A small image classifier, trained from scratch.
Model: 2.47M parameters, activation silu, widths [64, 128, 256].
Training: 23500 steps, batches of 128, held-out accuracy 83%.
Data: 97500 training examples, 30.9 epochs.
Rows from block 9 of a small image classifier, named by matrix and row number. Each number is 128 + 32 x the weight over its row's rms, rounded and kept within 0 to 255. All counts start at 0. Numbers have three digits each.
After each channel's rows are labels from the 100 images, of 14976, where the channel reaches its highest value: "top examples" is what is common among them. Only what is clearly more common there than usual is listed. The data: photos of arthropod specimens (BIOSCAN-5M). In brackets: how many of the 100, against the usual share in percent.
# conv: 3x3 conv (model.blocks.9.conv.weight, 256x128x3x3, each kernel summed), inputs 64-127

conv.70:057122124121123133103141132097077158173122090146139111205158124118187141148134130108136121124148150093123130140116124133134071142122130129136153096160124127113130135124106095060112129118089134
top examples: order Lepidoptera (29 vs 7.3)

conv.129:131042088136130126121131129139129127145126126109136167210150100122146146115157053127116046070136137127118136133181131118137175136121145109106129096103133133141057124108139139117203109039132129
top examples: order Coleoptera (71 vs 16.8); family Coccinellidae (39 vs 1.2)

conv.236:144156085178124121167135130150142117120134102175095073084129119141115102115105150101226126133117136122128147120127122078104118068123149135148123151182079140116179199159128063108127112159099113
top examples: order Hymenoptera (57 vs 20.5)

conv.182:115130123119141125145132118119097027115112125121155182115183128132119140135149184084139110140108157113009182125124129135132135125131175108115121136121103102111106089168123125128137142142138129
top examples: order Hymenoptera (93 vs 20.5); family Diapriidae (27 vs 1.3)

conv.174:097131128109129135098128132119147104144140129081132123121123110117128127161163177129000124146105175141129125206146094112143132117155116204126137125103122179091122126248216117125173128100134084
top examples: order Hymenoptera (88 vs 20.5); family Pteromalidae (39 vs 1)

conv.234:161134169114128157175098132126106112109233073132144128141122088103142135163089104144173081109142129101131082146171110108116128137142042125147143138147000126116127103110129122067132116131078201
top examples: order Hymenoptera (49 vs 20.5); family Trichogrammatidae (26 vs 1.2)

conv.164:135128137141037096141179126125131109106135131083163119138122129115133102124158182134107039135135131163129105116107130155116127000104105128128113097136130153092134145120030170120176119102151121
top examples: order Diptera (93 vs 30.6)

conv.216:207122139093133124094124150138147126114130100126127126144076162139127153105113153159143152099127113111044128125171140087094139118128105132163120101094176122109118142120145161165104137141093117
top examples: order Coleoptera (90 vs 16.8); family Coccinellidae (42 vs 1.2)

conv.194:148065127116126157063103114100120142136130150112105156088141078177103143108148210121090116091141123112099119109119102154041130156175186168176090132115123116100114119140224094124110128113066104
top examples: order Hymenoptera (100 vs 20.5)

conv.112:158119138100088118120113053126128102118132162104069095077110138117132132174113134103126144111099143107158207123107117187082146115210133128115078133145123165099132116132129116121121137139133080
top examples: order Coleoptera (63 vs 16.8)

conv.107:136122116124157112134119121107052136131124132135128102129128135129092182142127029125076045128147108147114063102192146127057047086158255127097132123133131129136126119128121133113171189152124144
top examples: order Coleoptera (79 vs 16.8); family Chrysomelidae (39 vs 1.4)

conv.55:141157105177124130165136132139131243123212126147152126082118093117137124119098106125185111100120117126081147125142131060068184128133061128112152135116106180104138124149131133154122131173152134
top examples: class Arachnida (34 vs 4)

conv.171:134202146080125128156057083129141127125131207159159166132068135137064120170114101129121132143139152141167136121126118131066102209073190116205126106148122129030108173159127118118089111128135166
top examples: order Hymenoptera (93 vs 20.5)

conv.195:151126124112078155133126250151129101156255120142148129152105132107114136125106096143081124112128095130160103105124111118141116129149136121097131125122119141119137119131093151092126128123099106
top examples: class Arachnida (50 vs 4); order: Coleoptera (40 vs 16.8); family Coccinellidae (35 vs 1.2); order Trombidiformes (32 vs 1.4)

conv.78:120095104121156164072145092112106127124172090121123145088099183183177126118126131139131085117121124118135130126030181111101121155163088089133105166165114133086148129163167144109133195167130033
top examples: class Arachnida (57 vs 4); order Trombidiformes (49 vs 1.4); order: Hemiptera (36 vs 11.3); family Aleyrodidae (25 vs 1.1)

conv.251:111117078075103191134166121129121132132115127027109122117125124121110134106118177123177144175152188086145148130150150158084133111128191140129155115121155127124079128155120076191050124213126130
top examples: order Hemiptera (37 vs 11.3)

conv.198:139078116062131126124128101150130109117087191122168129163060124144111126165186105171102169114155212094122181135166131138115104131124132130164085122113154130152127134111159129151090092124110142
top examples: family Psychodidae (49 vs 1.4)

conv.208:081137167095124118100085138131104117082147139132130130085044082222106130144087117124161138132146126099180139154113139221127134133169108123184139127113122135117121132132116134118135132112082110
top examples: order Lepidoptera (43 vs 7.3)

conv.27:119150120129143088107135129145126135195129069117102134126119128096133131145137129126135139118122119127134117094143126125118044119132129127092156127083121132218119148175092121036077118139141135
top examples: order Lepidoptera (96 vs 7.3)

conv.130:092203145123181119123132130169125096133145111133111130125119102102152112176148130135119190102000109135139077160157082081128089121132127138185197124109144115176116113151126113126138098050139099
top examples: order Lepidoptera (26 vs 7.3)

conv.176:129123104136138091129180137140123109110150052150158117138106134153158087140135091092127155136137086078125234129127125125107129129140111115138080132117078132000152133076097123125115125134183129
top examples: class Arachnida (38 vs 4)

conv.207:107161135103148204120150145125117091207152042150104158052117144139151149130113105122163155128109149117109120132058129093097124122146112137126120149109126095130130091131129147098157121108132128
top examples: class Arachnida (38 vs 4); order Hemiptera (33 vs 11.3)

conv.94:123119017098079155145131146110122058126177150142094154131136116116101129100168165123079132128112128096091145089115132083120060116156123120122083135144104115131110126131123139124121147120137129
top examples: class Arachnida (47 vs 4); order Trombidiformes (28 vs 1.4)

conv.184:174072133126131096189130131128004107113120222151130137158094135155106089163100098135143136125162140140048129101136109129116179101115118118096119120085124128114124138119191077167119152152077170
top examples: order Coleoptera (87 vs 16.8); family Coccinellidae (48 vs 1.2)

conv.36:131160180150132145140131110144091070131161143098098113150079027134108126103174097150109081203115156069154130154127112123121126155079143140144172147132100099119110138141149217128164116096071136
top examples: order Hymenoptera (85 vs 20.5)

conv.243:151140138146163161079094114129037085089105143084119085116124128124118132123131168138143125174127166120127133111050163149131112196113122169123124139125139105164114093138142115125118131044072056
top examples: order Lepidoptera (45 vs 7.3)

conv.61:105163117116159122118134175098125190123097116166134117137151130154143177109178112129070141126109202170128186109095138125091128174078097124112126182134094129134015121096117112165166080133109129
top examples: order Hemiptera (51 vs 11.3); class Arachnida (31 vs 4)