config.toml
dataset = "photos of arthropod specimens (BIOSCAN-5M)"
num_classes = [18, 218]
kernel_size = 3
stem = "single"
widths = [64, 128, 256]
label_smoothing = 0.1
loss = "cross_entropy"
nesterov = false
max_grad_norm = 1.0
epochs = 30.9
Rows from block 8, named by matrix and row number. Each number is 128 + 32 x the weight over its row's rms, rounded and kept within 0 to 255. All counts start at 0. After the name is the row's rms in percent of the matrix's.
# conv: 3x3 conv (model.blocks.8.conv.weight, 128x128x3x3), inputs 55-65, a 3x3 kernel for each
conv.47 109 [119 128 128 128 126 124 127 126 110 250 128 128 255 244 149 183 127  27 116 127 128 121 115 114 128 131 128 134 128  76 140 128   9 164 128 128 120 119 160 130 127 133 128 128 129 128 130 128 129  56  54 101  17 115 128 128 132  76 127 134 122 124 129 128 128 135  64 128 128 128 127 132  24 121 126 128 136 131 130 128 211 133 126 121  97 126 108 126 128 106 180 129  70 163 128  59 158 126  90]
conv.48 089 [128 129 106 128 129 128 128 100 128 129 128 159 157 214 128 140 129 143  88   7  73  96  76 124 127 127 127 128 124 112 128 126 127 125 124  91 131 128 124 128 128 122 128  85 106 132 134 128  81 128  99 127 128 100 127 128 126 130 133 129 126 125 128 134 129 128 133 136 130 127 145 127 133 130 128 129 128 125 128 114 115 118 126 117 149 128 130 149 149 152 119 152 128 138 154 130 128 128 109]
conv.49 095 [ 95 114 126 108 130 128  61 128 127 126 127 124 119 128 114 129 128 127 128 128 128  66 129 128  46 127 125 130 128 145 112 118 128 154 153 128 126 124  98 128 128 128 129 129 128 115 133 127 110 128 127 108 123 141  94 129 128  85   0  69 116  73 125 132 128 126 129 123 122 122 128 128   8  16 128  87 106 111 130 179 131 138 128 129 127 126 127 127 118 127 127 140 129 138 128 113 128 106 115]
conv.50 103 [118 130 128 128 128 128 129 119  98 132 128 126 255 113 128 208 127 128 128 125 128 128 127 128 174 120 121 128 127 128 128 124 113 118 128 106 127 197 148 129  81 128 135  66 125 128 136 133 108 130 133  54  54 139 185 131 103 127 128 125 128 135 131 129 127 120 128 128  95 128 128 128 128 136 140 128 127 128 130 127 126 129 128 129 128 128 128 128 128 127 125 129 133 129 114 128 130   0  79]
conv.51 079 [134 150 128 176 214 152 159 214 184 127 125 128 129 128 128 129 127 128 255 251 176 255 255 255 173 185 147 129 128 128 121 124 128 132 133 138 118 127 130 109 127 165 130 129 130 138 124 126 143 129 143 128 129 132  92 111 131 128 115 132 129 128 128 131 129 127 128 129 128 161 128 135 167 125 177 202 128 136 202 165 228 135 145 125 127 129 124 128 134 149 130 156 130 127 129 130 130 129 129]
conv.52 112 [155 130 128 133 128 126 243 180 213 127 128 128 128 128 128 128 128 126 145 133  33 191 130 126 255 191 128 129 118 129 129 128 141 131 128 128 109 128 129 128 128 127 110 128 140 255 130 180 133 110 143  86 125 121 127 128 130 107 125 128 125 128 134 128 128 128 174 128 128 122 126 128 137 130 128 131 124 128 230 127 147 115 128 149 124 128 131 128 128 116 128 165 159 124 127 128 129 127 128]
conv.53 100 [127 131 128 152 127 125 167 139 128  34 129 127 124 128 128 117 128 125 126 127 130 126 111  86 128 128 114 122 127 129 140 131 168 128 127 130 158 135 127 128 128 144 158 159 146 128 164 131 128 145 126 137 176 125 147 128 130 188 134 133 129 128 128 129 127 111 128 128 128 174 135 126 116 111 127 128 128 128  78 124 131 111 113 122 128 127 127 147 128 122 129 107 126 127 127 117 136 128 128]
conv.54 117 [131 146 149 114 124 128 112 128 128 129 128 160 126 126 184 115  94 128 127 127 125 128 128 128 129 130 128 162 122 129 128 128 129 138 129 128 128 127 128 127 128 196 121 129 126 142 165 145 127 126 129 114 128 129 132  86 221 130 114 255 129 126 131 128 143 203 128 128 205 128 127 206 128 133 152 116  91  61 142 141 130 127 112 126 128 128 129 128 122  93 125  77  39 130  95  95 151 121 128]
conv.55 104 [134 155 128 129 145 127 109 128 128 180 128  33 136 128   0 215 129  27 136 103  56 154 130 101 128 128 128 126 127 127 128 132 143 126 132 133 106 126 128 189 159 106 128 122  72 128 141 127 136 128 125 128 120 126 126 116 100 124 126 128 128 128 128 126 119  65 129 128 128 128 128 127 144 130 129 135 130 131 116 126 128 255 191 147 255 128 129 255 125 126 122 121 129 128 128 130 128 125 125]
conv.56 087 [126 106 115 123 129 133 120 129 120 129 130 127 128 128 127 127 128 132 128 129 128 120 128 128 127 130 132 127 128 125 128 128 126 128 159 149 131 143 164 148 130 128 128 121 131 123 117 103 128 128 118  98 128 128 136 134 128 130 132 132 128 127 128 152 128 126 128 128 128 127 128 128 122 128 130 124  55 129 115 128 130 128  81 123 128 125  88 128 145 115 128 128 128 147 144 128 135 153 147]
conv.57 092 [122 128 129 130 129 133  90 126 126 125 125 128 128 127 135 135 166 169 124 121  53 136 128 128 127 114  98 108 123 128 128 127 126 126 126 120 129 130 125 101 128 122 128 126 118 134 128 129 125 136 128 114 122  81 135 134 128 129 129 129 129 129 128 139 154 125 130 130 125 136 142 128 123 128  91 126 128 129 128 129 128 112 128 128 127 128  87  35   0 126 131 127 118 155 145 130 127 128  99]
conv.58 089 [111  42 110 106  58 101 123 120 121 128 128 105 129  52 123 128 128 128 128 151 155 131 129 136 130 131 157 127 132 201 132 128 175 128 135 130 127 128 125 128 128 126 128 134 128 128 129  97 128 128 128 131 126 125 120 128 127  90 128 121 113 141 134 123 124 128 128 125 124 127 121 110 128 158 191 128 128 130 128 131 143 124  45 118 127 128 109 127 126  95 128 126 131 128 128 129 176 157 171]
conv.59 111 [130 127 127  78  94  75 127 128 128 102 126 128 128 127 139  98 108 127 126 128 127 119 128 127 118 127 128  98 128 125 129 130 128 128 128 121 130 138 121 147 175 125 139 127 127 255 162 132 123 126 128 109 120 128 130 159 197 131 124 128 129 121 128 255 184 127 129 128 126 106 107  82 128 128 135 133 124 129 128 127 128  58 112  61  70  81 106 130 128 125 141 138 128 143 128 128 128 129 129]
conv.60 110 [127 128 128 127 128 128 128 129 141 133 128 128 129 129 167 122 131 128 126 128 129 128 141 136 128 128 128 150 128  89 255 126 128 237 127 130 120 217 255  87 124 182  83 128 111 149 149 156 124 119 127 106 116 131 128 128 127 161 186 127 127 128 127 127 128 130 123 128 130 157 128 127 128 128 118 122 122 128  73  80 128 201 149 174 128 128 129 126 129 155 125 138 140 123 143 147 112 125 122]
conv.61 117 [129 128 113 129 130 128 102 126 121 128 129 129 128 129 126 101 121 127 127 128 128 133 128 128 243 255 201 128 123 122 128 128 130 118 131 194 128 113  56 124 149 129 255 178 128 134 125 132 128  92 124   6  47 128 120 120 128 134 128 143 128 126 125 138 128 127 134 152 161 128 127 127 129 128 126 131  58   8 131 132  51 130 215 148 128 178 188  71 106 125 128 209 177 128 128 136 126 147 167]