python train.py --model="image classifier" --image_size=32 --num_classes=[18, 218] --norm="batchnorm" --init="trunc_normal_002" --learning_rate=0.03 --max_steps=23500 --epochs=30.9 --weight_decay=0.0 --adamw_weight_decay_other_params=0.05
Rows from block 5 of a small image classifier, named by matrix and row number. Each number is 128 + 32 x the weight over its row's rms, rounded and kept within 0 to 255. All counts start at 0.
After each channel's rows are labels from the 100 images, of 14976, where the channel reaches its highest value: "colour at peak" is the nearest of a few named colours to the mean colour under the peak; "responds to" is what is common among them. Only what is clearly more common there than usual is listed. The data: photos of arthropod specimens (BIOSCAN-5M).
# conv: 3x3 conv (model.blocks.5.conv.weight, 128x128x3x3, each kernel summed), inputs 64-127

conv.33 [165 171 130 133 146 139 140 156 164 147 150 162 125 135 136 106 122 139 121 131  96 177 139  77 132 127 121  97 114 160 149 134 162 148 120 133 179  64  70 132 121 123  96 128 120 133  58 174 180 173  83 118 148 138 133   0 141 130 108 124  85 124 120 128]
colour at peak: brown; black
responds to: order Coleoptera

conv.62 [ 77 111 116 221 128 127 102 130 122 158 210 127 123 103 139 194  97 142 123 168 127  79 127  99 107 134 112 151 178  99 119 128 173 143 157 120 112 129 130 118  91 135 119 125 100 168 130  91 139 132 142 116 131 148 100 137 132  97 104 145 136 137 110 128]
colour at peak: brown; black
responds to: order Coleoptera

conv.6 [129 123 143 126 109 130 174 131 128 165 169  54 122 134  66 136 135 120  81 149 104 218 130 121 105 114 127 125 133  60 108 125 119 150 127 121  94 162 126 144  96 129 134  85 140 154 130 144 156 117 127 149 107 160 193 123 152  99 126 124 123  70 146 120]
colour at peak: grey
responds to: order Hemiptera

conv.108 [144 117 139 138 119 119 138 153 130 237 167 122 126 119 136 212 120 113 125 138 136 145 128 115 124  32  98  95 126 135 103 100 166 102 207 122 195 105 115 225 105 120 126 127 107 128  92 122 118 132 129 122 158  98 158  92 128 136 121  61 138 150 113 128]
colour at peak: brown; grey
responds to: order Coleoptera

conv.96 [129 127 119  46 122 139 131 119  89 135 174 128 111 152 127 124 142 114 138 107  99 135 190 115 115 167 139  91 122 163 112 121 122 110 117 138 129 118 193 129 126 175 135 102 113  97 127 138 127  95 113  87 124  72 129 153 192 129  48 167 126 129 108 141]
colour at peak: grey
responds to: order Coleoptera; family Coccinellidae

conv.51 [186 129 173 113 110 124 139  83 160 134 203 149 128 117  42  93 142 173 128 102 161 122 131 140 114  99 133 183 107 109 113 133 130 155 122 110 101  85 255 146 133 112  98 125 116 129 131 125  89  99 126 130 127 122 131  73 121 103 128 113 170 105 131 124]
colour at peak: brown; black
responds to: order Coleoptera

conv.25 [124 118 136 124 119 127 126  99 115 132 138 122 152 214 119 241 127 128 157 108 132  37 125 126 127 138 103 123  92 125 122 126 123 127  66 127 123 100 119  90 150 126 122 106 115 160 134 113 138  34 119 112 203 131 116 131 173  68 117 143  98 121 129 127]
colour at peak: grey
responds to: order Hemiptera

conv.8 [125 148 127 124 113 132  71 126 118 116 108 118 128 121 123 109 118  53 131  61 129   0 123 128 121 147 130 155 169 160 154 148 155  32 114 128 144 186  93 129 130 104 104 141 122 123 148 143 119 129 123 134 125 123 143 104 131 108 123 168 138 224  83 122]
colour at peak: grey
responds to: order Coleoptera

conv.100 [138 129 113 134 123 116 110 131 169 175 132 131 124 122 126 136 125 137 120 115 132   1 131  92 126 130 132 162 172 129 142 151 111 141 137 137 112 135 126 132 124 167 125 133 183 139 160 124 123 125 131 125 103 116 142 130 179 125 125 143 161 160 137 131]
colour at peak: black; brown
responds to: order Coleoptera; family Coccinellidae