config.toml
arch = "vgg"
model = "image classifier"
dataset = "photos of arthropod specimens (BIOSCAN-5M)"
train_examples = 97500
image_size = 32
crop_scale_min = 1
horizontal_flip = true
targets = ["order", "family"]
num_classes = [18, 218]
norm = "batchnorm"
activation = "silu"
depths = [3, 6, 3]
kernel_size = 3
stem = "single"
widths = [64, 128, 256]
downsampling = "max"
label_smoothing = 0.1
loss = "cross_entropy"
init = "trunc_normal_002"
optimizer = "muon"
muon_scale = "original"
lr = 0.03
momentum = 0.95
nesterov = false
orthogonalizer = "newton_schulz_5"
adamw_lr_other_params = 0.0012
grad_clip = 1.0
l1_shrink = 0.003
steps = 23500
batch_size = 128
epochs = 30.9
lr_schedule = "cosine"
final_lr_fraction = 0.01
warmup_steps = 4700
weight_decay = 0.0
adamw_weight_decay_other_params = 0.05
Rows from block 3 of a small image classifier, named by matrix and row number. Each number is 128 + 24 x the weight over its row's rms, rounded and kept within 0 to 255. All counts start at 0. Numbers have three digits each.
After each channel's rows are labels from the 100 images, of 14976, where the channel reaches its highest value: "patch colour" is the nearest of a few named colours to the mean colour under the peak; "strongest on" is what is common among them. Only what is clearly more common there than usual is listed. The data: photos of arthropod specimens (BIOSCAN-5M).
# conv: 3x3 conv (model.blocks.3.conv.weight, 128x64x3x3, each kernel summed), inputs 0-63

conv.47:114126122125048131099188127115109122141118136161128140157127091137129106126180123119116103121134110148084083156132162146053124146122121125111141128137124135131129141134164112137128141153153149
patch colour: grey
strongest on: order Hymenoptera

conv.15:095103087066120169130136124117099118116124138141067118131134127150133120147133145126139113125147132116116136062106114160141096129109121149154165107136072111116152135155129107161159139104099153
patch colour: grey; brown
strongest on: order Coleoptera

conv.13:129118091107120124092140156103114047130148142157130106133137133127129138120121139136128114139163136144121073117117152158106108131115142136113171128146145128057092131121125189120100127155147130
patch colour: brown; black
strongest on: order Hymenoptera

conv.98:090166101111090141106190135137145128124138106106104110119101126120145067159123139099124142123126137122113134133134120163114051148119116139135136113174155185127148152133117127127139159131125145
patch colour: brown; grey
strongest on: order Hymenoptera

conv.113:131094118132176135124157154098126103146125108134120145140123115117121116104098134138145153122154126118114149162099137158135147096126117104082109106105169126146109209123133068173114110134113108
patch colour: brown; grey
strongest on: order Coleoptera

conv.35:147139132099110084134119129104036124131134121139106127127156151119113109133137117133126104140145142131127156096121172123132164138088119121089142081145075130121131158130107142095126093174126141
patch colour: brown; grey
strongest on: order Diptera

conv.41:141141136193115178133113166113181140164139182130123154157120126112140078116112120119167129165127102107139128103123138112112131093119169167137131143131125153121141107121117082113144111124149105
patch colour: brown; grey
strongest on: order Hymenoptera

conv.6:158133160160139082118136139116071151146113127104108129124136119132176099129114133137155128101180154147113153138157097112122065109109132114105145143163133140139095127096107141167106110091117132
patch colour: brown; grey
strongest on: order Hymenoptera

conv.12:116156113149052103086107141116135127113134103107139073150134138140141061134130144140142082130126121134145152144130130147084114136126155147153158122144085118143172144158127099129144128147131142
patch colour: brown; black
strongest on: order Coleoptera

conv.57:111106169131123125130127128121141141137129128129109081101158130144120138112143132177159089132099116159137146132098162118129141152095142122104145140127055112131139084114199141133148164140117162
patch colour: brown; grey
strongest on: order Hymenoptera

conv.20:087090141144118150103128132060135144105126166158145064192130140117117125161147126126144109139166122126141138124104122102134123108144116143144148134129090113178150107153160135106130141110124107
patch colour: grey
strongest on: order Coleoptera

conv.93:117159132160123104165110116136101150151134124132127083165143143176086081125101116119166130134184125129126108093129164130138116098150120130114124125079139137130117118160153100142123101069120139
patch colour: grey
strongest on: order Coleoptera

conv.96:113155136083108111130119156109113113155093140152121124177126134127139123089108094149122119086145143123071150145136110140107125096096124147123114129105164095137132092106103161187115136130175132
patch colour: grey
strongest on: order Hymenoptera

conv.94:156124094138106122123064128105128134169116138149134162109118108128145139103083157114130096154139140086111109158132141157109098133147117173128109108124101146131091145077106175147111120165128131
patch colour: grey; brown
strongest on: order Hymenoptera

conv.92:128142100173133152145094146150127172117129125134119131166120164120118119119084095166134131111172125130151105158128117135135131116129109144106133144140109079130081111128092142055162145120118089
patch colour: brown
strongest on: order Coleoptera

conv.51:115067137121139131155123107088109145109131127062155134109107128134143143145137150140131105117119174135150086123082130123136138155118128057118133080123124136103089096142136122157126143142145103
patch colour: brown
strongest on: order Coleoptera

conv.114:109148097163118105123090155106121118146137132121115148105182109132144084108110146172158095065129125130090146144119147095115110148147139142141104155113123116155140117093128144154125127175088151
patch colour: brown; black
strongest on: order Coleoptera

conv.103:153128131113137096116122118146109135146105138127093141135121123128129134099137122139114144109106130151130126129146169140170126123134086085126110166151153045126132070187143115146117075122116146
patch colour: grey
strongest on: order Diptera

conv.18:121072121110103146098135126097131129154148100144144115130142118148125132138123124163156123162138146135102105149194151123117105135109138137182097098139080135150151098090137145132126095149161172
patch colour: brown
strongest on: order Coleoptera

conv.54:114122141157135142122132111137139148133130061092123157174114130124126151167148112098083115133091145112123149124108121130141143107116134103131110104138129120160133134148145082167126144123037131
patch colour: brown
strongest on: order Coleoptera

conv.68:113130099127113147165099160133157168101114158116109110126134120116127135160130139138116144117164124151133091135131126131123109145121146131094102118160127126129136124114120097140138182129128014
patch colour: brown; grey
strongest on: order Coleoptera

conv.7:098135149136152132158182125105135150110122138134150124101158130073159139079128112118109125177119122113151134145169106111103106099104114112131156135102131102122147117122105088144084128115070145
patch colour: grey; brown
strongest on: order Coleoptera

conv.97:098063122125154119131079141132164141113148154127167124128178071141153107112127136138108099133130124136123149150105124132114109107124178119100063132157107148144149133137121155096129107130139109
patch colour: brown; grey
strongest on: order Coleoptera

conv.126:141112121146141106143141151108095117137122141160158122172117173130166112151129105144125174141123149088138125149134165150095114108127066106134158133121174169160110122099118140145155159152131100
patch colour: grey; brown
strongest on: order Hymenoptera

conv.59:126166122130127094152028160135141118128133144152119082148136115134187124129110129153112132120133100136112122142109137148141113109112139144144134127151131190095142108112084130158124150137146120
patch colour: grey; brown
strongest on: order Hymenoptera

conv.50:056125156140141134116192110149129148116090138146122153135132158131115073166148126099081133158107121121120137119117106098144107102118136121137122171141109096127126122136134176154153126114110099
patch colour: grey
strongest on: order Coleoptera

conv.10:140128123125143125116154067128137117144067134123166125088127142124133117107123124129163111058074125133148106171116146132122143133116099145162122131143136118110128120142110130134092122121195095
patch colour: brown; grey
strongest on: order Coleoptera

conv.43:145148135146149136123129037130098125139117150135120143124122130136133132098132108137130134110071122134108136046126156126120120124123105143129128114146065097122143131146127131077124137117084144
patch colour: brown
strongest on: order Coleoptera; family Throscidae

conv.56:161142114133124133120136124118129112128098124138132153121136119127054133136147130124112121130133133123112122130138126143141154129130134145149121133141124126128129165060108124138141130000117139
patch colour: grey; brown
strongest on: order Hymenoptera

conv.60:141139086097123113128099109135112065142124153128127151124109125134145131129108130125165115109110110150134084159105128135114153161156136122138128125130145141122125127142127156069101131126146027
patch colour: black; brown
strongest on: order Coleoptera

conv.25:130162102124137111142168171124088147134090109136132125110132106109125132098151111157120137104105113130145127127129138100137114174133129120126129164131142061118129071138116115117067163090100163
patch colour: grey
strongest on: order Diptera

conv.75:133126114130118124128153124126135136118122140164088127113137124108212136128116099120173114122142133158123131113103134117108139131139094114105156129187130102131119133102029148143145125136143125
patch colour: grey
strongest on: order Hemiptera

conv.4:131131114162121152110125143125185102123105121123148180124114124089123107155148124088126127124138091094101114151125143079125141141100072167137118116115105065126099128127123110135137129141174154
patch colour: brown
strongest on: order Coleoptera

conv.1:128119130105104175141165113143130140085086126120125143119134128194109134173133148125066126138122161128139116121113121179153147136134196124134105119118091136129130132114138139102119161105140099
patch colour: brown; grey
strongest on: order Hymenoptera

conv.27:128133122123128089121133125119166154106125118146135142162131125115109128135115203132137132106120131145125127212125147109131135133115152139129142123134127139134136126118228112084093148124143128
patch colour: grey; brown
strongest on: order Hymenoptera

conv.33:140163137126116143099124152136120188122111140135118130050119149083117117161140137121152119132102109135120082131143108112148151128105083112071127126121143130143135123074129138128178149147113135
patch colour: grey
strongest on: order Hymenoptera

conv.38:158065154142140116122117136119126127119139125206150126147130112117139133103121128070098145139125126115132142128091125135213152121139120128115074138108110149120131118123097109118149117131140100
patch colour: brown; grey
strongest on: order Coleoptera

conv.89:148142124157168157118080107123114125156154141130082116089153119128135136141145129127186142150209134112121131147121140142117115126104139140119091123152139150126130184099115146158115107169122132
patch colour: grey
strongest on: order Diptera; family Drosophilidae

conv.61:141142089143137108131108140159089122114134118149129109082127112096055175128146144151192125104133133121140166102124186115130102128126133143117124127117163084121114151105108122162120118127132127
patch colour: grey
strongest on: order Coleoptera

conv.37:176118095167104115173119124076128129148133154151156080153121117161144104097125142129131092126113126123127111123143148113163132179140116096095096119164120116138130131181151120132171152136127135
patch colour: brown; black
strongest on: order Coleoptera

conv.101:132113133167117152090132112133128145132139132126079132156132111121191094096170122160158118122152145127130142115134169172171153107124138118103147128204112104124148114109121129104150102127141128
patch colour: grey; brown
strongest on: order Hymenoptera

conv.118:110120133131107126127154087150136135152135121143169119142143133133169087073144093144124108128125127170118124148124150095096098100166131122129128144154128139126126124186141102129143098202093120
patch colour: brown; grey
strongest on: order Diptera

conv.63:098117105124124146097142141120072134119126138136137150126099145123158141074091122151174124129117125153134144096113122070097081120173137151127129149146100114144119140132129152151122184157098104
patch colour: grey
strongest on: order Hymenoptera

conv.110:146069123115124136149116136133118146149167134072132103123156144154142132114110111154128136128129131121110148129124150122101132123176177114168131159190139153180147101126110158171126099123151129
patch colour: grey
strongest on: order Hymenoptera

conv.29:120135138129073106066096093158119156136114160130140146138148064103133137124139122134124153128085107130095163124126125135162109134125171137150117126131102163094168144129152104115151122087141119
patch colour: grey; brown
strongest on: order Hymenoptera

conv.106:119136130129122143156078134143125137154101097100141153133102091110171152084127117147150107119168123106112141119085130107133121087149098116150156126125146153116089080125083101124117133163081129
patch colour: grey
strongest on: order Hemiptera

conv.95:115123148160078121133114109118128161141130173152136107124142110132141120124038133116146114134133116188113142145127117103107146115116071140144111146122069125112142174137111146114116125139121132
patch colour: grey; brown
strongest on: order Hymenoptera

conv.109:102126116105147159123161093108127118184112131136148125140116128135128114141155123147107129115114121132140107141117125128072132192144133139168092115147132116144160129099144136105077165109103059
patch colour: grey
strongest on: order Coleoptera